A small image flow-matching model, trained from scratch: batches of 128, 50862 training examples.
Rows from block 5 of a small image flow-matching model, named by matrix and row number. Rows with one number within an expert belong to one neuron, the router's apart. Each number is 128 + 24 x the weight over its row's rms, rounded and kept within 0 to 255. All counts start at 0. Numbers have three digits each.
Before each expert's rows are labels from the 100 images, of 14976 (inputs lightly noised), where the router gives the expert most weight on average: "top examples" is what is common among them. Only what is clearly more common there than usual is listed. The data: photos with spoken descriptions (Open Images, Localized Narratives).
# router: slot weights (model.blocks.5.mlp.router.weight, 4x384, trained with AdamW), inputs 231-307
# gate: expert gate (model.blocks.5.mlp.gate, 4x384x384), inputs 231-307
# up: expert up (model.blocks.5.mlp.up, 4x384x384), inputs 231-307
# down: expert down (model.blocks.5.mlp.down, 4x384x384, transposed), outputs 231-307

# expert 3
top examples: text has "holding"; text has "guitar"; text has "playing"; text has "man"
router.3:142095121123099092171098114128148087132096110150101093087134125119140093115102156087077117101129112123128104183138095101138118151131119083111112094168171122102121109125096128128141133093117133169101163139114159155084102146132103129
gate.0:086129110109139156137122101105136095122087126168097147066119127095106150153162104129138149130187139117132124111152169149172095159063131154140160131128119165095121162121119148134084127114111116102132097102154139130114068141175137124
up.0:108119105133088167168115138142105089137083093130101084119120122130121130144100160106148125129138105125128166158107110101161143166123118132127125107149165147114146136126156138083067088102104128136154116114166110111117152179129124122
down.0:133124114130131121120145093101131108115118128133118145147148124110128143144143136126114138129114084116122126145121133117130096083107128113122140129109101132146126180126123126170058063136144091102108126056106121052162128124135110121
gate.1:103120088102124104172115164124142127182102134125116146138122151079097098140082135133167152132112120177157142128120144145127097141124138124111114147117128114146098132115139130112154120123125099138164094150108096119118125105157106121
up.1:120132075101139117163102137128149142143137140168135134171115148128084140110127151120091053128117142145120135139113102124104121165108108114164087123122117124147133142115106108153134125186123082142135145144146121090133135125146187133
down.1:097139139140120125154145138124117091115108121111148095082117118120137122108097136167163146127147119156129154126127144131121081162165106128110124125114153136125109104172110156162104116143121112124114183130139150077147123115099175119
gate.2:138156113122122137157056096117093163124112118144112120151122114156084110143115158097189173126129121157165116149164115114116123150100126144146140189144094120181133136130115127137132093170143107119126142152122106101094146126086131126
up.2:131101102153169152136139133095112115132167183092101099156125140142095124168136093131139174132126150145151133144149135165112119144064123119123127164143132167129148146103123146095095130134133088117163111124103112166145136072093133124
down.2:095110146137120178182122138080114111134149117167183142143152131120137125126144124129138107139118161129140182123127126094151114072118101117142120134120118134143096137122151144161116147143088104116109096181155147124170109131140122154
gate.3:134117108152132122127128129118123159100109133107118146157123123108144112138133133159140093086132133121138125112152107091137151128124128137156149134160139118129093109115170125131146116118076091131101085077115189153148141150105120122
up.3:126139109143165159191136143155132144131112132141145188137168139140162138137094119128127144135115122143120126094152133123147122133125101124135127113144104131183095118116131114120129122122064124131123167135115081088180142130127111107
down.3:137100105133123133172143130125117118136113145160133102158096146082158131134134122108124138139129068138144141107121144131178171145112123114123103141114118122117128107139166111134131140134133140124146157140076049141194134119135145125
gate.4:102146137084114157116158071113141126144126116117142112130145112135126131125119112140139136121151152130145119120117158105109137116146137096122120181111110139098142096142142115109133107149131101149140134113143148137165081137143116083
up.4:145100094107107103156124164130135175109110111072121137150129125131124161120117152142118153122176125137147136123142128144121117105135120146106125123166147130121130133112086107118102138147079131133140176150133133105105133159139098121
down.4:145122144116183123159160154114143152128129114163106158152094110133119139139154113131131134132125183151148110116145105134144090126118110088124141146083105141134135167123166166172124152126127110111145116146150151136113135130119104127
gate.5:147144137133141125126117116110145110146107113102146090121134103123122150150087113123150157139136098111134119128152119131163186129122141120107140064132101112093101137113111135133108171099116103132118107159170139144145142147175156130
up.5:111131170169122083121132142112149127124125139116103146171117116154115116130147082131104130110154097104149154103130136096131111166143126125092116160086127152124142063138092142179103163143109156178159183117103144145166093151140095108
down.5:095108088122139140169138097098137143113109117119170105126170121131098133107143127146121142131194105146147114120153158150154060061144139122158123135113120125123130149151160122117140113136120132132119176116136157071083160152187109141
gate.6:128119085159138107142104145122120109117170143084146103103135110122158146153117126139116139103105133140160131145130130147103136142137131120112128140135076113101151107170144164134153131108160134127109130143090129146102106141112098086
up.6:181131090145104110076164129157154061150164166118074158106112126142084153118160115097135128128191102094138137122156139109109117149096142131122107125108109107126142123147122123100111128116081111091106148121145145108121109155137155119
down.6:127132165133138160152135146106129148198139121092103118090149092130130191160167147117101128142129137096109128145133131075133138137079104128155107116143177087132155129143177046157087133096076116144103113181150125093138118125144121114
gate.7:146153150168140169107119099055198093094113126144138146146123144135166157161139098136109116150143106121075140110111080086157112117158115137076097124132142141099130152135128151153152150123133137147103126107123105091155142137122127143
up.7:086150153123147117139083091140105110123132155155101141180130118124131058156144150132089165138144097115162170107131128173132149106129114127162135129098126121146127175102168130154165169091153133128099154139094142119152124116109115114
down.7:089145100121110149182131168150148139162135104106132192112137122132123132094169143143132148090181136163100150127142124114148196129181123154136134091118111132145138157181130089088130135149130114082113111117114075160135136124137100125
gate.8:125110129151133085144121146156134092100111131133130126156145136125173171105113132098101139144184214111124102147110182119146112113107121132063096134142087107119110130123140122134120129114122126072116137121114076159122141112114168105
up.8:115147120120106140148141124117108130155130068129138168114107144103133116147130123140112116104088119156131119083151114136097132159138133096115136126146220151138149142137095138107170107146119129148110158148126153104136138110132142134
down.8:125140099121100131036121107143132109139125103124121230126142127112138129109126124136117139116118137121131136178116132150099119123123124128113141132135200132133105130128120188134112108129073136150118126109155139136065120107068122125
gate.9:126148139128107136104093127086156135166128149153118152129126129186101146134135159157124112129146098093122155108142140138127145125137129131155153091133146098109143127108131103138126113120128112119085123109121190111094135123114083191
up.9:067129082164153127123113119140135130099115109135133114153159118096117151082191145142162089115097123120131125148106108124111156135136089114153120103168152104121146063157142137114094134169113103130127107147119097126133116151114155109
down.9:128150147110113080161107124120105119131116168160166148148149128113122140114111173132133120142098163126138143124158132092111168159147122158157144151120118166142130128145100121105103128144164133167167100104100141149108138143145116097
gate.10:132112126153147146098141145094119112124123127112158133127130149136132106127136129150156161083147109116120117126120114129218116105132133103126083084122112152142154121098092165139104138154100142161148101136142139118140101126121130078
up.10:122163122110115131101175137106108111137096105117098118106151178121141108129104124140102110132134133131104140122154127145112069125089112128089128106137119130160103135144129103101162080155167134165168179139132098163160148115124139095
down.10:112115099137130138120142162150123157112124134130156160127157128113133144117117111123121132111124147141124141179151112116199149109113150156108129120105090113127128122099123143135115135124120144150125146138156062141155127121104125150
gate.11:133117126128149143152114113162111115134137118115084154139128140141119110099150114159168119091135119102115128114146074140126136103111120116146148054101133080152099076163104107134162154175074147150115127145129144105111118113158151158
up.11:136095134157135169075124130150126110118120103106080145125132097154097118057112163129122113122133142104141108120146081156124121157122117085136112078103104160103117101114105136159184162155084127143145118179117148124125130093149155188
down.11:158161128097144166118148158052103139143140130109140106124097110102105158089155099117090124106154095106111176144100119096143109137136124150151112135113110125096161153148128124109166096129189190107155176126106129166148171164105146103
gate.12:156146084090136155150138118146124099128156155144126157122124125128164125149137143104098093106164128092176059099093158114106130153125163124126124120078153092098136104139124104138134067155116115121143148119139092111085112151127108168
up.12:157105123144081142138155117127088144126147109165101089151132169133098144144065131168128135141110166120158145135125117138139136107154117116098132158124128139169138163144129162123171113148136156105124106057155146119099096123089109115
down.12:146167117096128151151138138160118175116129109088153150138132125158091113138108149156147150173156109143104133165097114145123128187132132114102132112091104139113179132129127099155148164076120119119099122102164164160131112161168147131
gate.13:121101162098168120137108166133124129098149171137160152111134145126107133085127112130121155092128134130091139086128119075181091158130143149114067131093153129135114122121126166115141105122091181104103105169101118043182118101142156124
up.13:141152124123113115108155098119105136149130071081104139109114157148131100153127124154157125132121121099189120153104122135056128091148131107146147120134064112119136108136123089166135133162086100125147165070110151186097108150160122143
down.13:103128163110165141078134129142127135143129113152149126133121115128152120126105133128135097123173152159132111159144126129137109090145137119046137099113148143146118144115150149085097124135197110150141146075132118090098128105104106148
gate.14:156136093169152090136145122106148091125161194100139133126123125140113104152121148166149161152117122180175130111118086098174073131089113163100109120147134128116134170149137125093132104139109114123152085169162151128139095134128126139
up.14:094123103113142161171163098109145122118127158128107127104141120121144110152091167086133120127093094123126129133143118105129124108082148140104079120112136143147139136116153111143153101118131126122137118143146139144111117152069122160
down.14:170130076107113145133105143132127128071100170081135154118144125118102110175161112128122155141164081140107116174164117135185206081114151106113150134125081117141115129065138121073088117109121125121125164096141086135128121156143118126
gate.15:115108156096148137138112128161094109076104096126129149127117111128131157176121140151110128123121141079117170085095117091162155123117122126097144162149116153118076130096130102156095122155150153120147144163162118122162115124103135132
up.15:113150132115163100126157139100170093089114132145149155131125148128150139117140131135138119134140158165149147157128112102159122108126144096178110161167153148163117119176164043139121112099110131149104118163140120095117154160143197135
down.15:132099164136129096144145133143102121077163133165143090120111147133127139105148122139144145147110092083107132170125139146137160109128120112105139136119128120108113112120144071099138143137109122166120112129103126166098109140155117113
gate.16:136122113124174135157128144113118127141108119119112093146128128156106122114161099115144144128155105132150110183133134143098181113090146140160130107133094106140135119110147100149146153173111130138152112095098151200146117094132123127
up.16:139135137148104153056146130172112123116093114127138120118146130112151145120102102145118142137097158116099168079129114113164102102145113116115120098088134154102106099135137159119071098104157100120125121130122087117137122136100143154
down.16:127114160142140118074126118128117119104141104092103166138082115131118139134096117138101118111099102137127112086137132156103126150136099133178113120122055100149131147129137146115139109115124128152118179090168039072086125086152118128
gate.17:136159153100112144134156125120132085124124117128135129123121157111124101143132116142107156165147112166113083135130133113100110126125145086148110122117123119151091111121122122134149072130078176144146116113118082102087162142150114121
up.17:072083100153133149099083135121111122143118141128120087169094140105129145124102121145120109102141123116142115097157122122120109102142112122134080159119107162083135088121163131155130161133110127119094141135136173131169160149103122126
down.17:054100109128143109148126119112125130120131075109139104118122100147136112151123140125140116109142134124133130072105125160169141159118150143127123152157121114136099103141106182109068133129141123127121141174150158111133117094099132142

# expert 0
top examples: text has "text"
router.0:130179106118144166103169166127120149122150145103141066160137125139131147141151098147160139154113147111115168140136138156107133155175131155156128149108106153146143125166133151154108132154088125109134126135143072161166134093129133111
gate.0:134119122151137133146167130168122121156141091114154132131139096102176125152099123143140172139173138120102143146126139133141128122120092140128084192076132145125156154128136158069096109161113162107159098125108113127151110170129109141
up.0:149109114128097130104143134159112103160130129143127096160119096155099156138095178099085132132140131144100134123103117088143119106142120114099115149150149109143132109130162092141098092118139137155158143153121129167126104157129124100
down.0:173149161127106101136125150147144118157139139162131115110127158125088116094136126127057145109147125101104131146111104094130146071170134128060128138126150126112157126120099132124166125115143124099135125155136148086105132161130148124
gate.1:106123137098149144146162132141158097160154096124102129121108108131129144120129090111120114106184127132098124150150130108168151153099127161102089151129122155129069155110186101130170144144114108091135142125146110125171107142069128109
up.1:104152099131098104162147132166143154121103099140108117137100107131127118140112135107169118109139139114090113135183116109121118113156169118120154135139082159160113104113148107151135121152125139120193143147137130060128114149086161126
down.1:124156123158122162117096129155097152136105150129149147133071154152141138107133152156110153135154139128158149080140136149089119112153117143158140115101073130146145097119112103117116125126107134129130118098122150112132122170123149129
gate.2:104136109149112137148122140119124095121123174104154197119114168105104150156143152133117129134162082154111119144132108122130098084099131100132113118138105165120141096127139107134122104144077158109118142118140080119139125122099152160
up.2:108157127167163118150124141158131113160098091085129134151143101138150110135133094105112099112107160131143117059120126127125131128162164177175160119123117105140127172125121121161143131122149140118080128102167156157123101155163135106
down.2:100124063147103111120124133112134106119116112100141131135172126132118142121131123117134141140126118089145161119108118118105146140105135111122136144124128151156136103131123107101114128135102118115106138106137164095126113143181102142
gate.3:139121127090154097077123148121158145099125081136156124130146102114118121071142139114123122110086157159124136218146138154098158133124130147130152099097128105142181137131138149130087154102076127119123140086149121126165125139157127158
up.3:132132084138130115117123119153121124144142073145142110154142133171110118093129133133114120169123123119134133176094163152101127178110138130123131138160157145105126147151115169134107123144147139097091124129112120123109129080126078101
down.3:122127139164114147136098138100147130180152132121131131146113118130129132109148092130108120132128115094132097125138114097154178128120112148187140104132107155143163109126103054150060120123136118126096119170123111132148155170134094120
gate.4:116112127132117140160149158169127161109081107148082113110136103135114156150123159126177091094125174134144129106115165100119137134136100147132146144124124126155128119152118115117109124132115165135097147093139110097152122142149128090
up.4:134146145116103098111116136071125120134117152128148147094122127160119114115140106153120118133144146107140093090111131147139127133141157139149163133138100101103162143138129131098120132105141083128118150159104133095142130154140106092
down.4:093142160129153131113115101109119129136127157113121182128175111102147132140137134124090140135116139125129111139127132127152074133090123094107134145135127177119102146129116128071125144140140114099126122128110097155123125182090155105
gate.5:134093114140111163115071115117138094128142105128112130138130120125134136122169124133135146166164130120154129109114107130151091113133170100161188147105125112167133146171130122126164145142119109150107167101139128139110093084171144087
up.5:145120132137127131194131154124124125134120113139120170132129126124131150133141141129163150112127143158120145111113180116029100154140128128107108131128165152169121123113134126127122145083138118109191130135111148079085154126127151133
down.5:122142094116176126113105123116132103134142141140160102122129133096116126125143124144156140119103135133117140135126140123237108116109114131137135134146132139120142113115117150157096131138109127137126155128133176081128124130144140137
gate.6:108092125096166122123129145135113108130141099136138073153129119141092131069134103113123163134193155112157155118139149078149132116134102143134137143176150132124141120132127152140114144124095150169123133111059120177130112053119130109
up.6:129128169129125126170109124135093096106103156130127173073147077154137095130148122125135122125065123124108091160098094127126086165127110147097146123146106123113145169161116174110099148131125116098115137176155130133047138166155123106
down.6:096131128137149112117118125155129134119136118158156132135148158134167105130115107133124103118167134158159136191147114091075087150124112157096117092109135159132118111146154136105122112160166140110130136109152114104124149116123151134
gate.7:149108161133152113134103106078124127111128097162141064155129154120121137123131106111112140141101150117128132109118103127128119132122102122203182139128116097110172106100125138131121140140114060145105145095106109135105122164149163184
up.7:145146134090123124120100096129122115090170138172140097146118121127145131161118101128107114160121091157135150144120118170161116132063117135150111099093180158110109113086164106118114119176080089134162092134141141153124149147086074118
down.7:138107098146151148148143112100088137114116089137147150144099123123131115131126116124126121157094096116097119127152145135122139134137110109124115133162122133103139118150094128109084122111149156112111139247179133143144140091155151117
gate.8:145128081160144122119138074118101095121162114128140116132128142151101110163123137148121146141105101107104131154153113146062186115127119126102090114147116155127126163125097128126110112115115119124092140117149125124111138126164102111
up.8:099114154136117120173105102120177152144103126087097148107139070121171166146106115113111143102145138100153142121120121130137135132123161099120152127143163112123155132174147110156121131134159142093102111110131149148156112145121136146
down.8:100128166124110148100149144136109135158150098116126138140222135147161129135132137132096117130127083121112136103101108135163095173166108142135130126102184154122137121118147135146141106106123123127096056100157130080106106136142109122
gate.9:132143108159085114117150135123144107155080146132128144152117145093127136149101140111074122114164105140080139136083128091157069089123105149091098132123149102106117125126144122139130131137115172110140166119103111095132120111131167158
up.9:156138131143106119122186122137112154164128129149147145134110162132105190173157152103163167111169123111132095175163093124148106098122113113167095133141158113156107138122148156110145097146169125093133083102099151079106105102145113112
down.9:102136125113051146129146142116137152163126163134157147154101143159123150137107143128107117102100093143153142164183160122154145125130153137106137138163125143120130137113128096140125111127105150127147133131097159152084130174159074155
gate.10:150144156151142175114163123106142115130099113186131151151121101170125109115127149124107146116103133084129101082105119122139086103145145139096112179098112104138146173140096143101155133120120152145170193158108088160114087108097168178
up.10:138115077139161078124120125131105139133169113129138120115142114105078149105094132157143110140173127146134143124100111135127113110106125142124139109142122139112115134170137076135113097130111102135084095111116128178160130148142122122
down.10:176170137111135140166104113128121099149149169166149120140146133138124115165124080137112089114167164156137114113105111160094132154155134142065116101120137114127152134130095121115115120143069140137114103142076059135123146159119123160
gate.11:123110131122121101153129112110149127113111148136109049117103143130129140133119141141114103143102121116149133057127113128107190129150132126141108116140164125168107103132125144150113119127171126120132110116124196182138101159109132132
up.11:101136161138167131151139150146111145110131109123145125121143175096147118147102131106082160142104095141088117076140129130114154138110148091169111130109128127115147100122133121113174135124151165142131115145120083079132120095139144108
down.11:145124100139137134119120136132124125135138110131136196110221144125155130135127114132154129116143155115115127109131138124158181105160122150166121124119090138125122137127132147134140117128112115147143146081139200140181112134092112132
gate.12:155150107133121130116110117114114153103108134133106100102141153089114124123121147139104111133109112101133143109108137137137114092092127132158109127140119108153146077124148099132108124137208133179121158111117113148184109162136103112
up.12:103109122146151152200116112103142079136117134113156097141136106161109125122166089133137142135136137108142114172148117113120125155132142110180146090102129112074120125155098125127152145159140113124153146125152086130036095099101147118
down.12:154127135137134103196132158122130129141132097112165088118042124132137110127117118121122133152075090126112142165134148108193143161120134129131136125127115158117135126110115136168076124159111162124131158112113108121106117108169141127
gate.13:139163159110122136107124088128121154093131113173108090142133137142089125150106132092141099117138122153112129125144150124129127146100108152148160143146120114137148163091146142098100119117137109125141141158087063117125145097108104139
up.13:132110113145098075137129130138110152117144150142149096103132105135120122122100144153089121122106140152114093163145138155095155130134111144137136144146119113110123118138139145108128147136086170161124107172088152150152149176144106139
down.13:161085123123102103140149111100125140147134143142101155105120115125148126133143119149152128114088161117142134100154147127101161177068125115196083138102099097146092121127117118116129121145128134106129149091145125123172127085095175137
gate.14:119123132130148118073108115118125117135130154157136175120109131136126114143116166165117126128181003121141148171130156109154080090132121128235150113124118132101121142147119073120147129121132121139117110082129140089116128087147096121
up.14:151139128135143137187142153138156129105116089119133151125115113130136129132127068129136112118073230116112100102123088131134180148109136141063158106149146131126116125138143125119123121122106112113101129169144105129101146167161135127
down.14:113115114119076119115132119133106136109117090151091066135093127116137146122130129130130133146124056121122111122119109098159167085144113112049129128121080118123122128122112150099139110131143129136118125210149110095171140124162144139
gate.15:105139127192098136131125136131134143154126113160122087088125128141150106111206120139165131117156095143127142121100140155164143095110142090096109113149123155141131155113096126100155150132142115110159109114102143125130092130086131129
up.15:153090120158125091096128105110156103096166090128116164099146147091132119149102155095096070107161121134097118111141114147115085136130113074122075143143146106140115093138168148137146101107102126198117113126159124138129156110107092125
down.15:169094143124126130107122114143134124112122145167111105130166128123107159131097148125108134127131086121158132145101105132179087141127147129155131118148134144129093094111134160122079124132118122150137166093113089143113144181154078137
gate.16:167105111135095122179169120123140122119134120108142148137119126100080166136071173114123211100110098138121150076153093130139124161147120147069117093124121158137158191116104116145119089099116110084157097128176141129192132127138139139
up.16:133104107147156124074139095140133138143149161142167137161138137136145092153132162145086138141166141122131157136127076126150116113127103124119179099154069084167105119142104149092130132112102099147165138128137122177131122081103124119
down.16:142135187154147155179120138137129100163109128101121091122140125152109129140153147140130089166121148145156061102152133192131152128116136097175146159113163145142142092129120148126093120145091128147132099076125146115107110151107124112
gate.17:140087155146166077145134129149164124094116113067110171103151113174114115113101112107125142118146077096157121130125120127157125157131102120122167095128081131084124142119108167166094169132120133125141137140122108166113129191101127090
up.17:121155124106111130117120143150139092160112130133109131127128172128149147114132133125131147134137144085142106140129177169123115158115131126132120146115146108132109137150088113116151098123154101112134087110118175182151118104135061134
down.17:150139146154122121109119122117111158144145125137154182142086148138118121125115115124126118113128108155150152133121107107131075122142117141120110113115080109125126129097109124122101084131082130113156119177143135125170127204127119153

# expert 1
top examples: text has "white"
router.1:158184122113105177164160142127139147128155102113152147170127125117115150132153098172171140167112143107120166170111139153191129117166121144141138160092152155139137117164146139144107124172126123108163143146117134200088128129112143119
gate.0:125131133146142084143147135090098107133139159123128076109111133112135138157137116151153118089122127122150130090146141127177107061171144138142127107138115114131124101162108137152143097092098128142121116106141114156146136126151103102
up.0:082099135110099185154112164163085108105131095132178137143106161130112093101127141121129120125121149138136108138132118063139122086141148124136134147181122131154127111097116149107135091073107124157122120135118142089113121205103089128
down.0:100147163137140183143162137122111163145131122148142110144110137132120139140162141121141153137150113146134122151126137089100125149087110163118139110124164149140115130149147109136142160188135155108101130127112123092119144121143144116
gate.1:126107112150115108126139154080134112131141166179112109100122183136147079109142094149152143114174114149112149162136122136130112150102114173089095126138135083146140148092113152109095130122141097111116116108137129089108165148149142114
up.1:118125142086104102110102134134195146168159097129115150103110113181133140137136155122118138123126109134151061181136129114116101116118121115127086090143107104157140081133131146139086130104093154137138118146139112115110137142150119100
down.1:117142105161109109128095146148128113110130132148084138121131154113150100124113143109139129122154170132096145151112112139161104055116161126138131124175136118127090136152142129107115139136107127164128123072101144048092176115141124130
gate.2:104140175157133136137131142149148123123129155133148115127124149109158149147150148078090139166150179148158161081139098159099142152115094104159130150110158135136102109124150114155125117137089144115184128063118165114181141134119138130
up.2:125175099179143106146151133086088137133155124173110097145153139178108114110133154125127125127139122130162161107141106088177102126143142146125106129132131136088075147119127139121106176102135154095126083135140117143118136105127124137
down.2:117153159095145143112152149117163115161177098115109134111120100113104127151130137117099143117145186129108132109127139196140160116122116150094131118096097139153117110129077170114103127158147144144129167074117140083088153069097110130
gate.3:134109136116100119140121169152161129151108122104137093193136111126118135110081151118142129109145122116111108117160150105132123163145152118138154110103125145097137129166101094139118130142085117132107111169145143134132111102144149130
up.3:091133120153145149185163068141131081124107174139125122109127103113128095135148099087156111139141160132154137163118130102164092152122129158179150133105194125140125146080133129114102131084145107126117155132179124172112085140127114105
down.3:120123102129078153168134118119136126131166119107108146109166150123098128149118146118123115105090156158159110104145161160128156120160132097146123121169132088116106128098146088102149108170112149161139182111132119128108147129092138155
gate.4:162106123107149125114125120084117126089105150120115149125141144190074112133116162113137134114127135121115125105154096128161122150141119130140147153116142135149090189124131133100134188102049140156151147123127102145141112134149140125
up.4:124112088142097145184097164130149146145143095121136175150139119148135098130137130110116142115084133112131127162122127125142171136095125097114122099132128151172157135085106149135134146133170133136139143148130113127090113167096121140
down.4:135149112171155163161121126123126113094150120083101148151168152136107153100156149115134144084119102173141145164118165092151139146152115161149131145104105108146167090139143160155114141131073133098124104131123167143136121134093122117
gate.5:140169149109169099123147141108113114096143125120100110092107131081117122117115096156161136112115131143116107125119126144132152159103113139143104120139142137114131117153149136110134100128113141101120097112135121124081125113125097126
up.5:156140107143114159092123126141125142129163106118138116140113154113096114112127118118156127160166093128137084108140093127129153139073124133185106157079098126125152112112139141131139149130140119117091120156148135120141111075142132114
down.5:131120122140149087074159121126132114152114128138139061135057115151125118133132121109101132139158092136128102103127151116065123108115123113151118120114141134135138109115131139107136125143146118127129151197125087089164151148095132135
gate.6:125124166148129115153102116136117141136118098100075147117138116110158150105101123135120171125116137109124140112134130135175153100148138163079141144102097121150112111149167115108112129102137112106135158139157193135130124144160112137
up.6:189159091118110112091144139146137135096119129163173111153121096170108126117145141167133171130138084165112096164123137132096108148106121119151130137120148133097130140149129114156153139133098127172116108141099094159136097116086126140
down.6:138120109139120161101123135126116109151124141067119135123120118136149141133131135136134093134079077098123108192149123143143065098122136105051119128118072144131129151101157116098078118129119137125138146143131087112131146175148134140
gate.7:104164098094140131127124161127169158070105115114116168117135148097146111180144124132134138129193169135099129168106176100151120108062105114141111112103135163112156155148131100148108122139110125139131132103104130093086109107126145104
up.7:142111146106092108147131129190073155174138087121126116132129100123128156120193196091173103098126128138105158136115159109074136160110107115109136160139167131146113137093153113134131129099126118141138174107112118149115115092130155108
down.7:129125098127143129109137118127116159122105117169140088129117100150099121138144138106167129150136205127130136135164113141109083126153163133104115126143181127110132093164132107160109110089106154139152120118114101140107134106168133147
gate.8:142102117127109122128149137125129139145115109118099128102122093130121166097136155146134118115148139128156117134144148151148131137126114129083144103110138128117153105131098138136149127142000105117159149056134173105147140127077151132
up.8:111126144130131166130147168104148145162139125123131146076133127146133142097134138109109114107121138100142110126113134139121102086082115132093149117154123115150140093131123077161128106082064128114159146085140142063093132135089143145
down.8:101123043117100141110134146143123113085115131118106169117146123147130114134147139135127141109105097160128129093125115135180085158134104125148151148142206123147112147134132135150116108137192124126133078186132132169073114111107106132
gate.9:141081115103144131136096132158103111149146117156071136112121128130107121103134128149099155141129109103102114115139127097084120143125141112104127144164105114124136119103153125127100129126140137183158156128136123115136104163161096072
up.9:144128140140131140137116118143112121121153096149102111134128133150105149074147129146112131102109120115127113069117121129128095106130109145099115062105111128136131101133101108161138110094171144155136130086133101146134142146132097143
down.9:082139134133135141098120139123061120143135188117168116128150105148124124105132106123127127124131126138121174093116124140117111160158135135140115141121133126116131132145130161163155101113099117144163127132139083161178131132150151151
gate.10:118109124128125105165144160096133165165125118116160144173111132130122120110164136175161110104123104120068116114138112137163142132095137142154136098141115131160125155139121136143090155103126133163120114119104145173113131136136089095
up.10:148130123141162142085151144138118117135116064138118137136125140176138112109122120138144127108114087118117139130131124146136098122099122168145108105121116146132104155147127111112171130141109128109109157127122095141146108121137123133
down.10:124129114129147140146135129116123122121123114124152115128043119127121124133131124141133129124098166121130108094137123127141155101125122133155131129130107110128138137130124080153171118128177126121121117246139129209114116123105129135
gate.11:176152138096125132124129100158115122128087123126107091151115116143115166160157116103133111154139158159132150130140168151088135142127102129149116134104141160158151121152124185146078146161125137093120112089135191126096144122122118143
up.11:135173136126103109196128062129137148105087104134107081086130088150098159090129139103125112145121112135105113105136160182123115151164112131139094102140116139147122154142118107113128142118126089099115162116161129157124133145111044130
down.11:140143125132131105087129095122131141137115137124143109111146112148152077167140096104122118164122150152144125131171140079136152138134099124146135104144081106126117129131151149115143151148122108121126100083148167158144142105161130148
gate.12:123155111117162136134176132116138134138130116147125100114127103139157164118093114119119144126169137118142171148122119139118134141136126144158142123149178083077183125127116091139162155133117121125112113128110164147105143066124139155
up.12:104124123148120145115097128111165103073115129151093120148140091066138139156132128161147115145175109167133134134114095134110155129107151124121138145098122144126106129167118144120131061173147145106140156118175134073163127146080130155
down.12:101100112137176152101118122089147120110137126104117138111121136135123148142126158116153113142103122145132102112120142136135144143123114144126132149140154151127123114119143098136135115120106116126115100099148081075092123103189133135
gate.13:161130131114158165099116111133131156071131112119111121106112139128106157148131113150151113129179103145116087122111131147066139128123136149138103141099122128138123130115126062156162124172121114118146132090132141115114143133119130130
up.13:112085134092119143094140134184128125166128186133160091128141179136144121131137145119105117122123124121109105161131149124152121083120133140099125121163143107135108175113143137149164132144126137136166108149170135164093087149126190145
down.13:139102140128105138106132120162118167125105148093133114130152102137126148115148126123108122139127119157125145125120128122165150118109094126082141112103175115114105147142104132083175108151094133138111120079106038106081134147102144143
gate.14:140130113080179109164151132143122118132155139159139094150131095137112150106146125123158135117177132146119131145143118136151126163146097129152178093144086139132133135135107194126106111116096125130154077099131102097007145129137115138
up.14:065106119096142128106122156169159081130126148131141083116112094156098142095125123104123150128162146111125133114138116132144143183156132135135129125112140153129120109138122183097074148121102136123146070096112107056083142119102130128
down.14:137139139144156128104121128145144081142126122118106161134189135096116116125131132135122126113171135129124134112115113134148110064118124134150141114128114135128127122120143162166139129113156129132128105131137126085105126176112141118
gate.15:110130114157163093137149109148145088084112115142120131113130130155109138106141151108150165136100112139151184122129125132129087143137138120109128097141135154124161151179124104092145103126099154139087123076143162137111124112100114104
up.15:122141150158110132131101137139131143149117074102132109155110142116133115113094130104116097136102138111120090072127122147117139110110126141090141129140081138125127095108091104130118122109137171130110209143160154153138122129138133150
down.15:179128109148126124126105115150132139130100144122147124109127116136106125122125138140145134175151154109142118131100139130128125148153123145119117139104133156132125108117166158116089141125150104082111080061077043120160115105095134126
gate.16:154149151088117090132165108094142132128114149146137150147117131122140094162113119150137138095096140089115140127130139137132139101106129139089163107147113154107169081152126135130145133118096155158152084114116185155118120127184222111
up.16:091113119172152088181090121143108105152147113099102119116146131158128146114128119153120105132136111144124134143141135114129116103133108087127138118179155129131159128169136120136153111180118046149141120115132110126134102135127114185
down.16:130140122104110106100105172172153143141126114130141125093188107076142098113144139127165132129102206102149127118138109124118156149152119136116120134139108154109104140142162135096161127146085133122137144089136143153109122172133117110
gate.17:126124115173165142090107127126133142103159135124114127118149142116115133130144113117142118122137145170089159121139101136117104168086126168123132111163170111136127125130119113114133151134087115160153161106106185138117122152119134143
up.17:123107153148130149138124150126151146146137106160113087129125137140144153129109108115122171135078136116135141137109133151124148147155079142130052103112126138087099128109115114116106121147223149104177120154141144157074144163122152147
down.17:119126155106099116210122144101100145100151105127120180160125144134115119117115145121133123151102136122162162143116110137085127108117129135106113101134122121108135127138119116128109125114118118150130148071126146158107116139096103116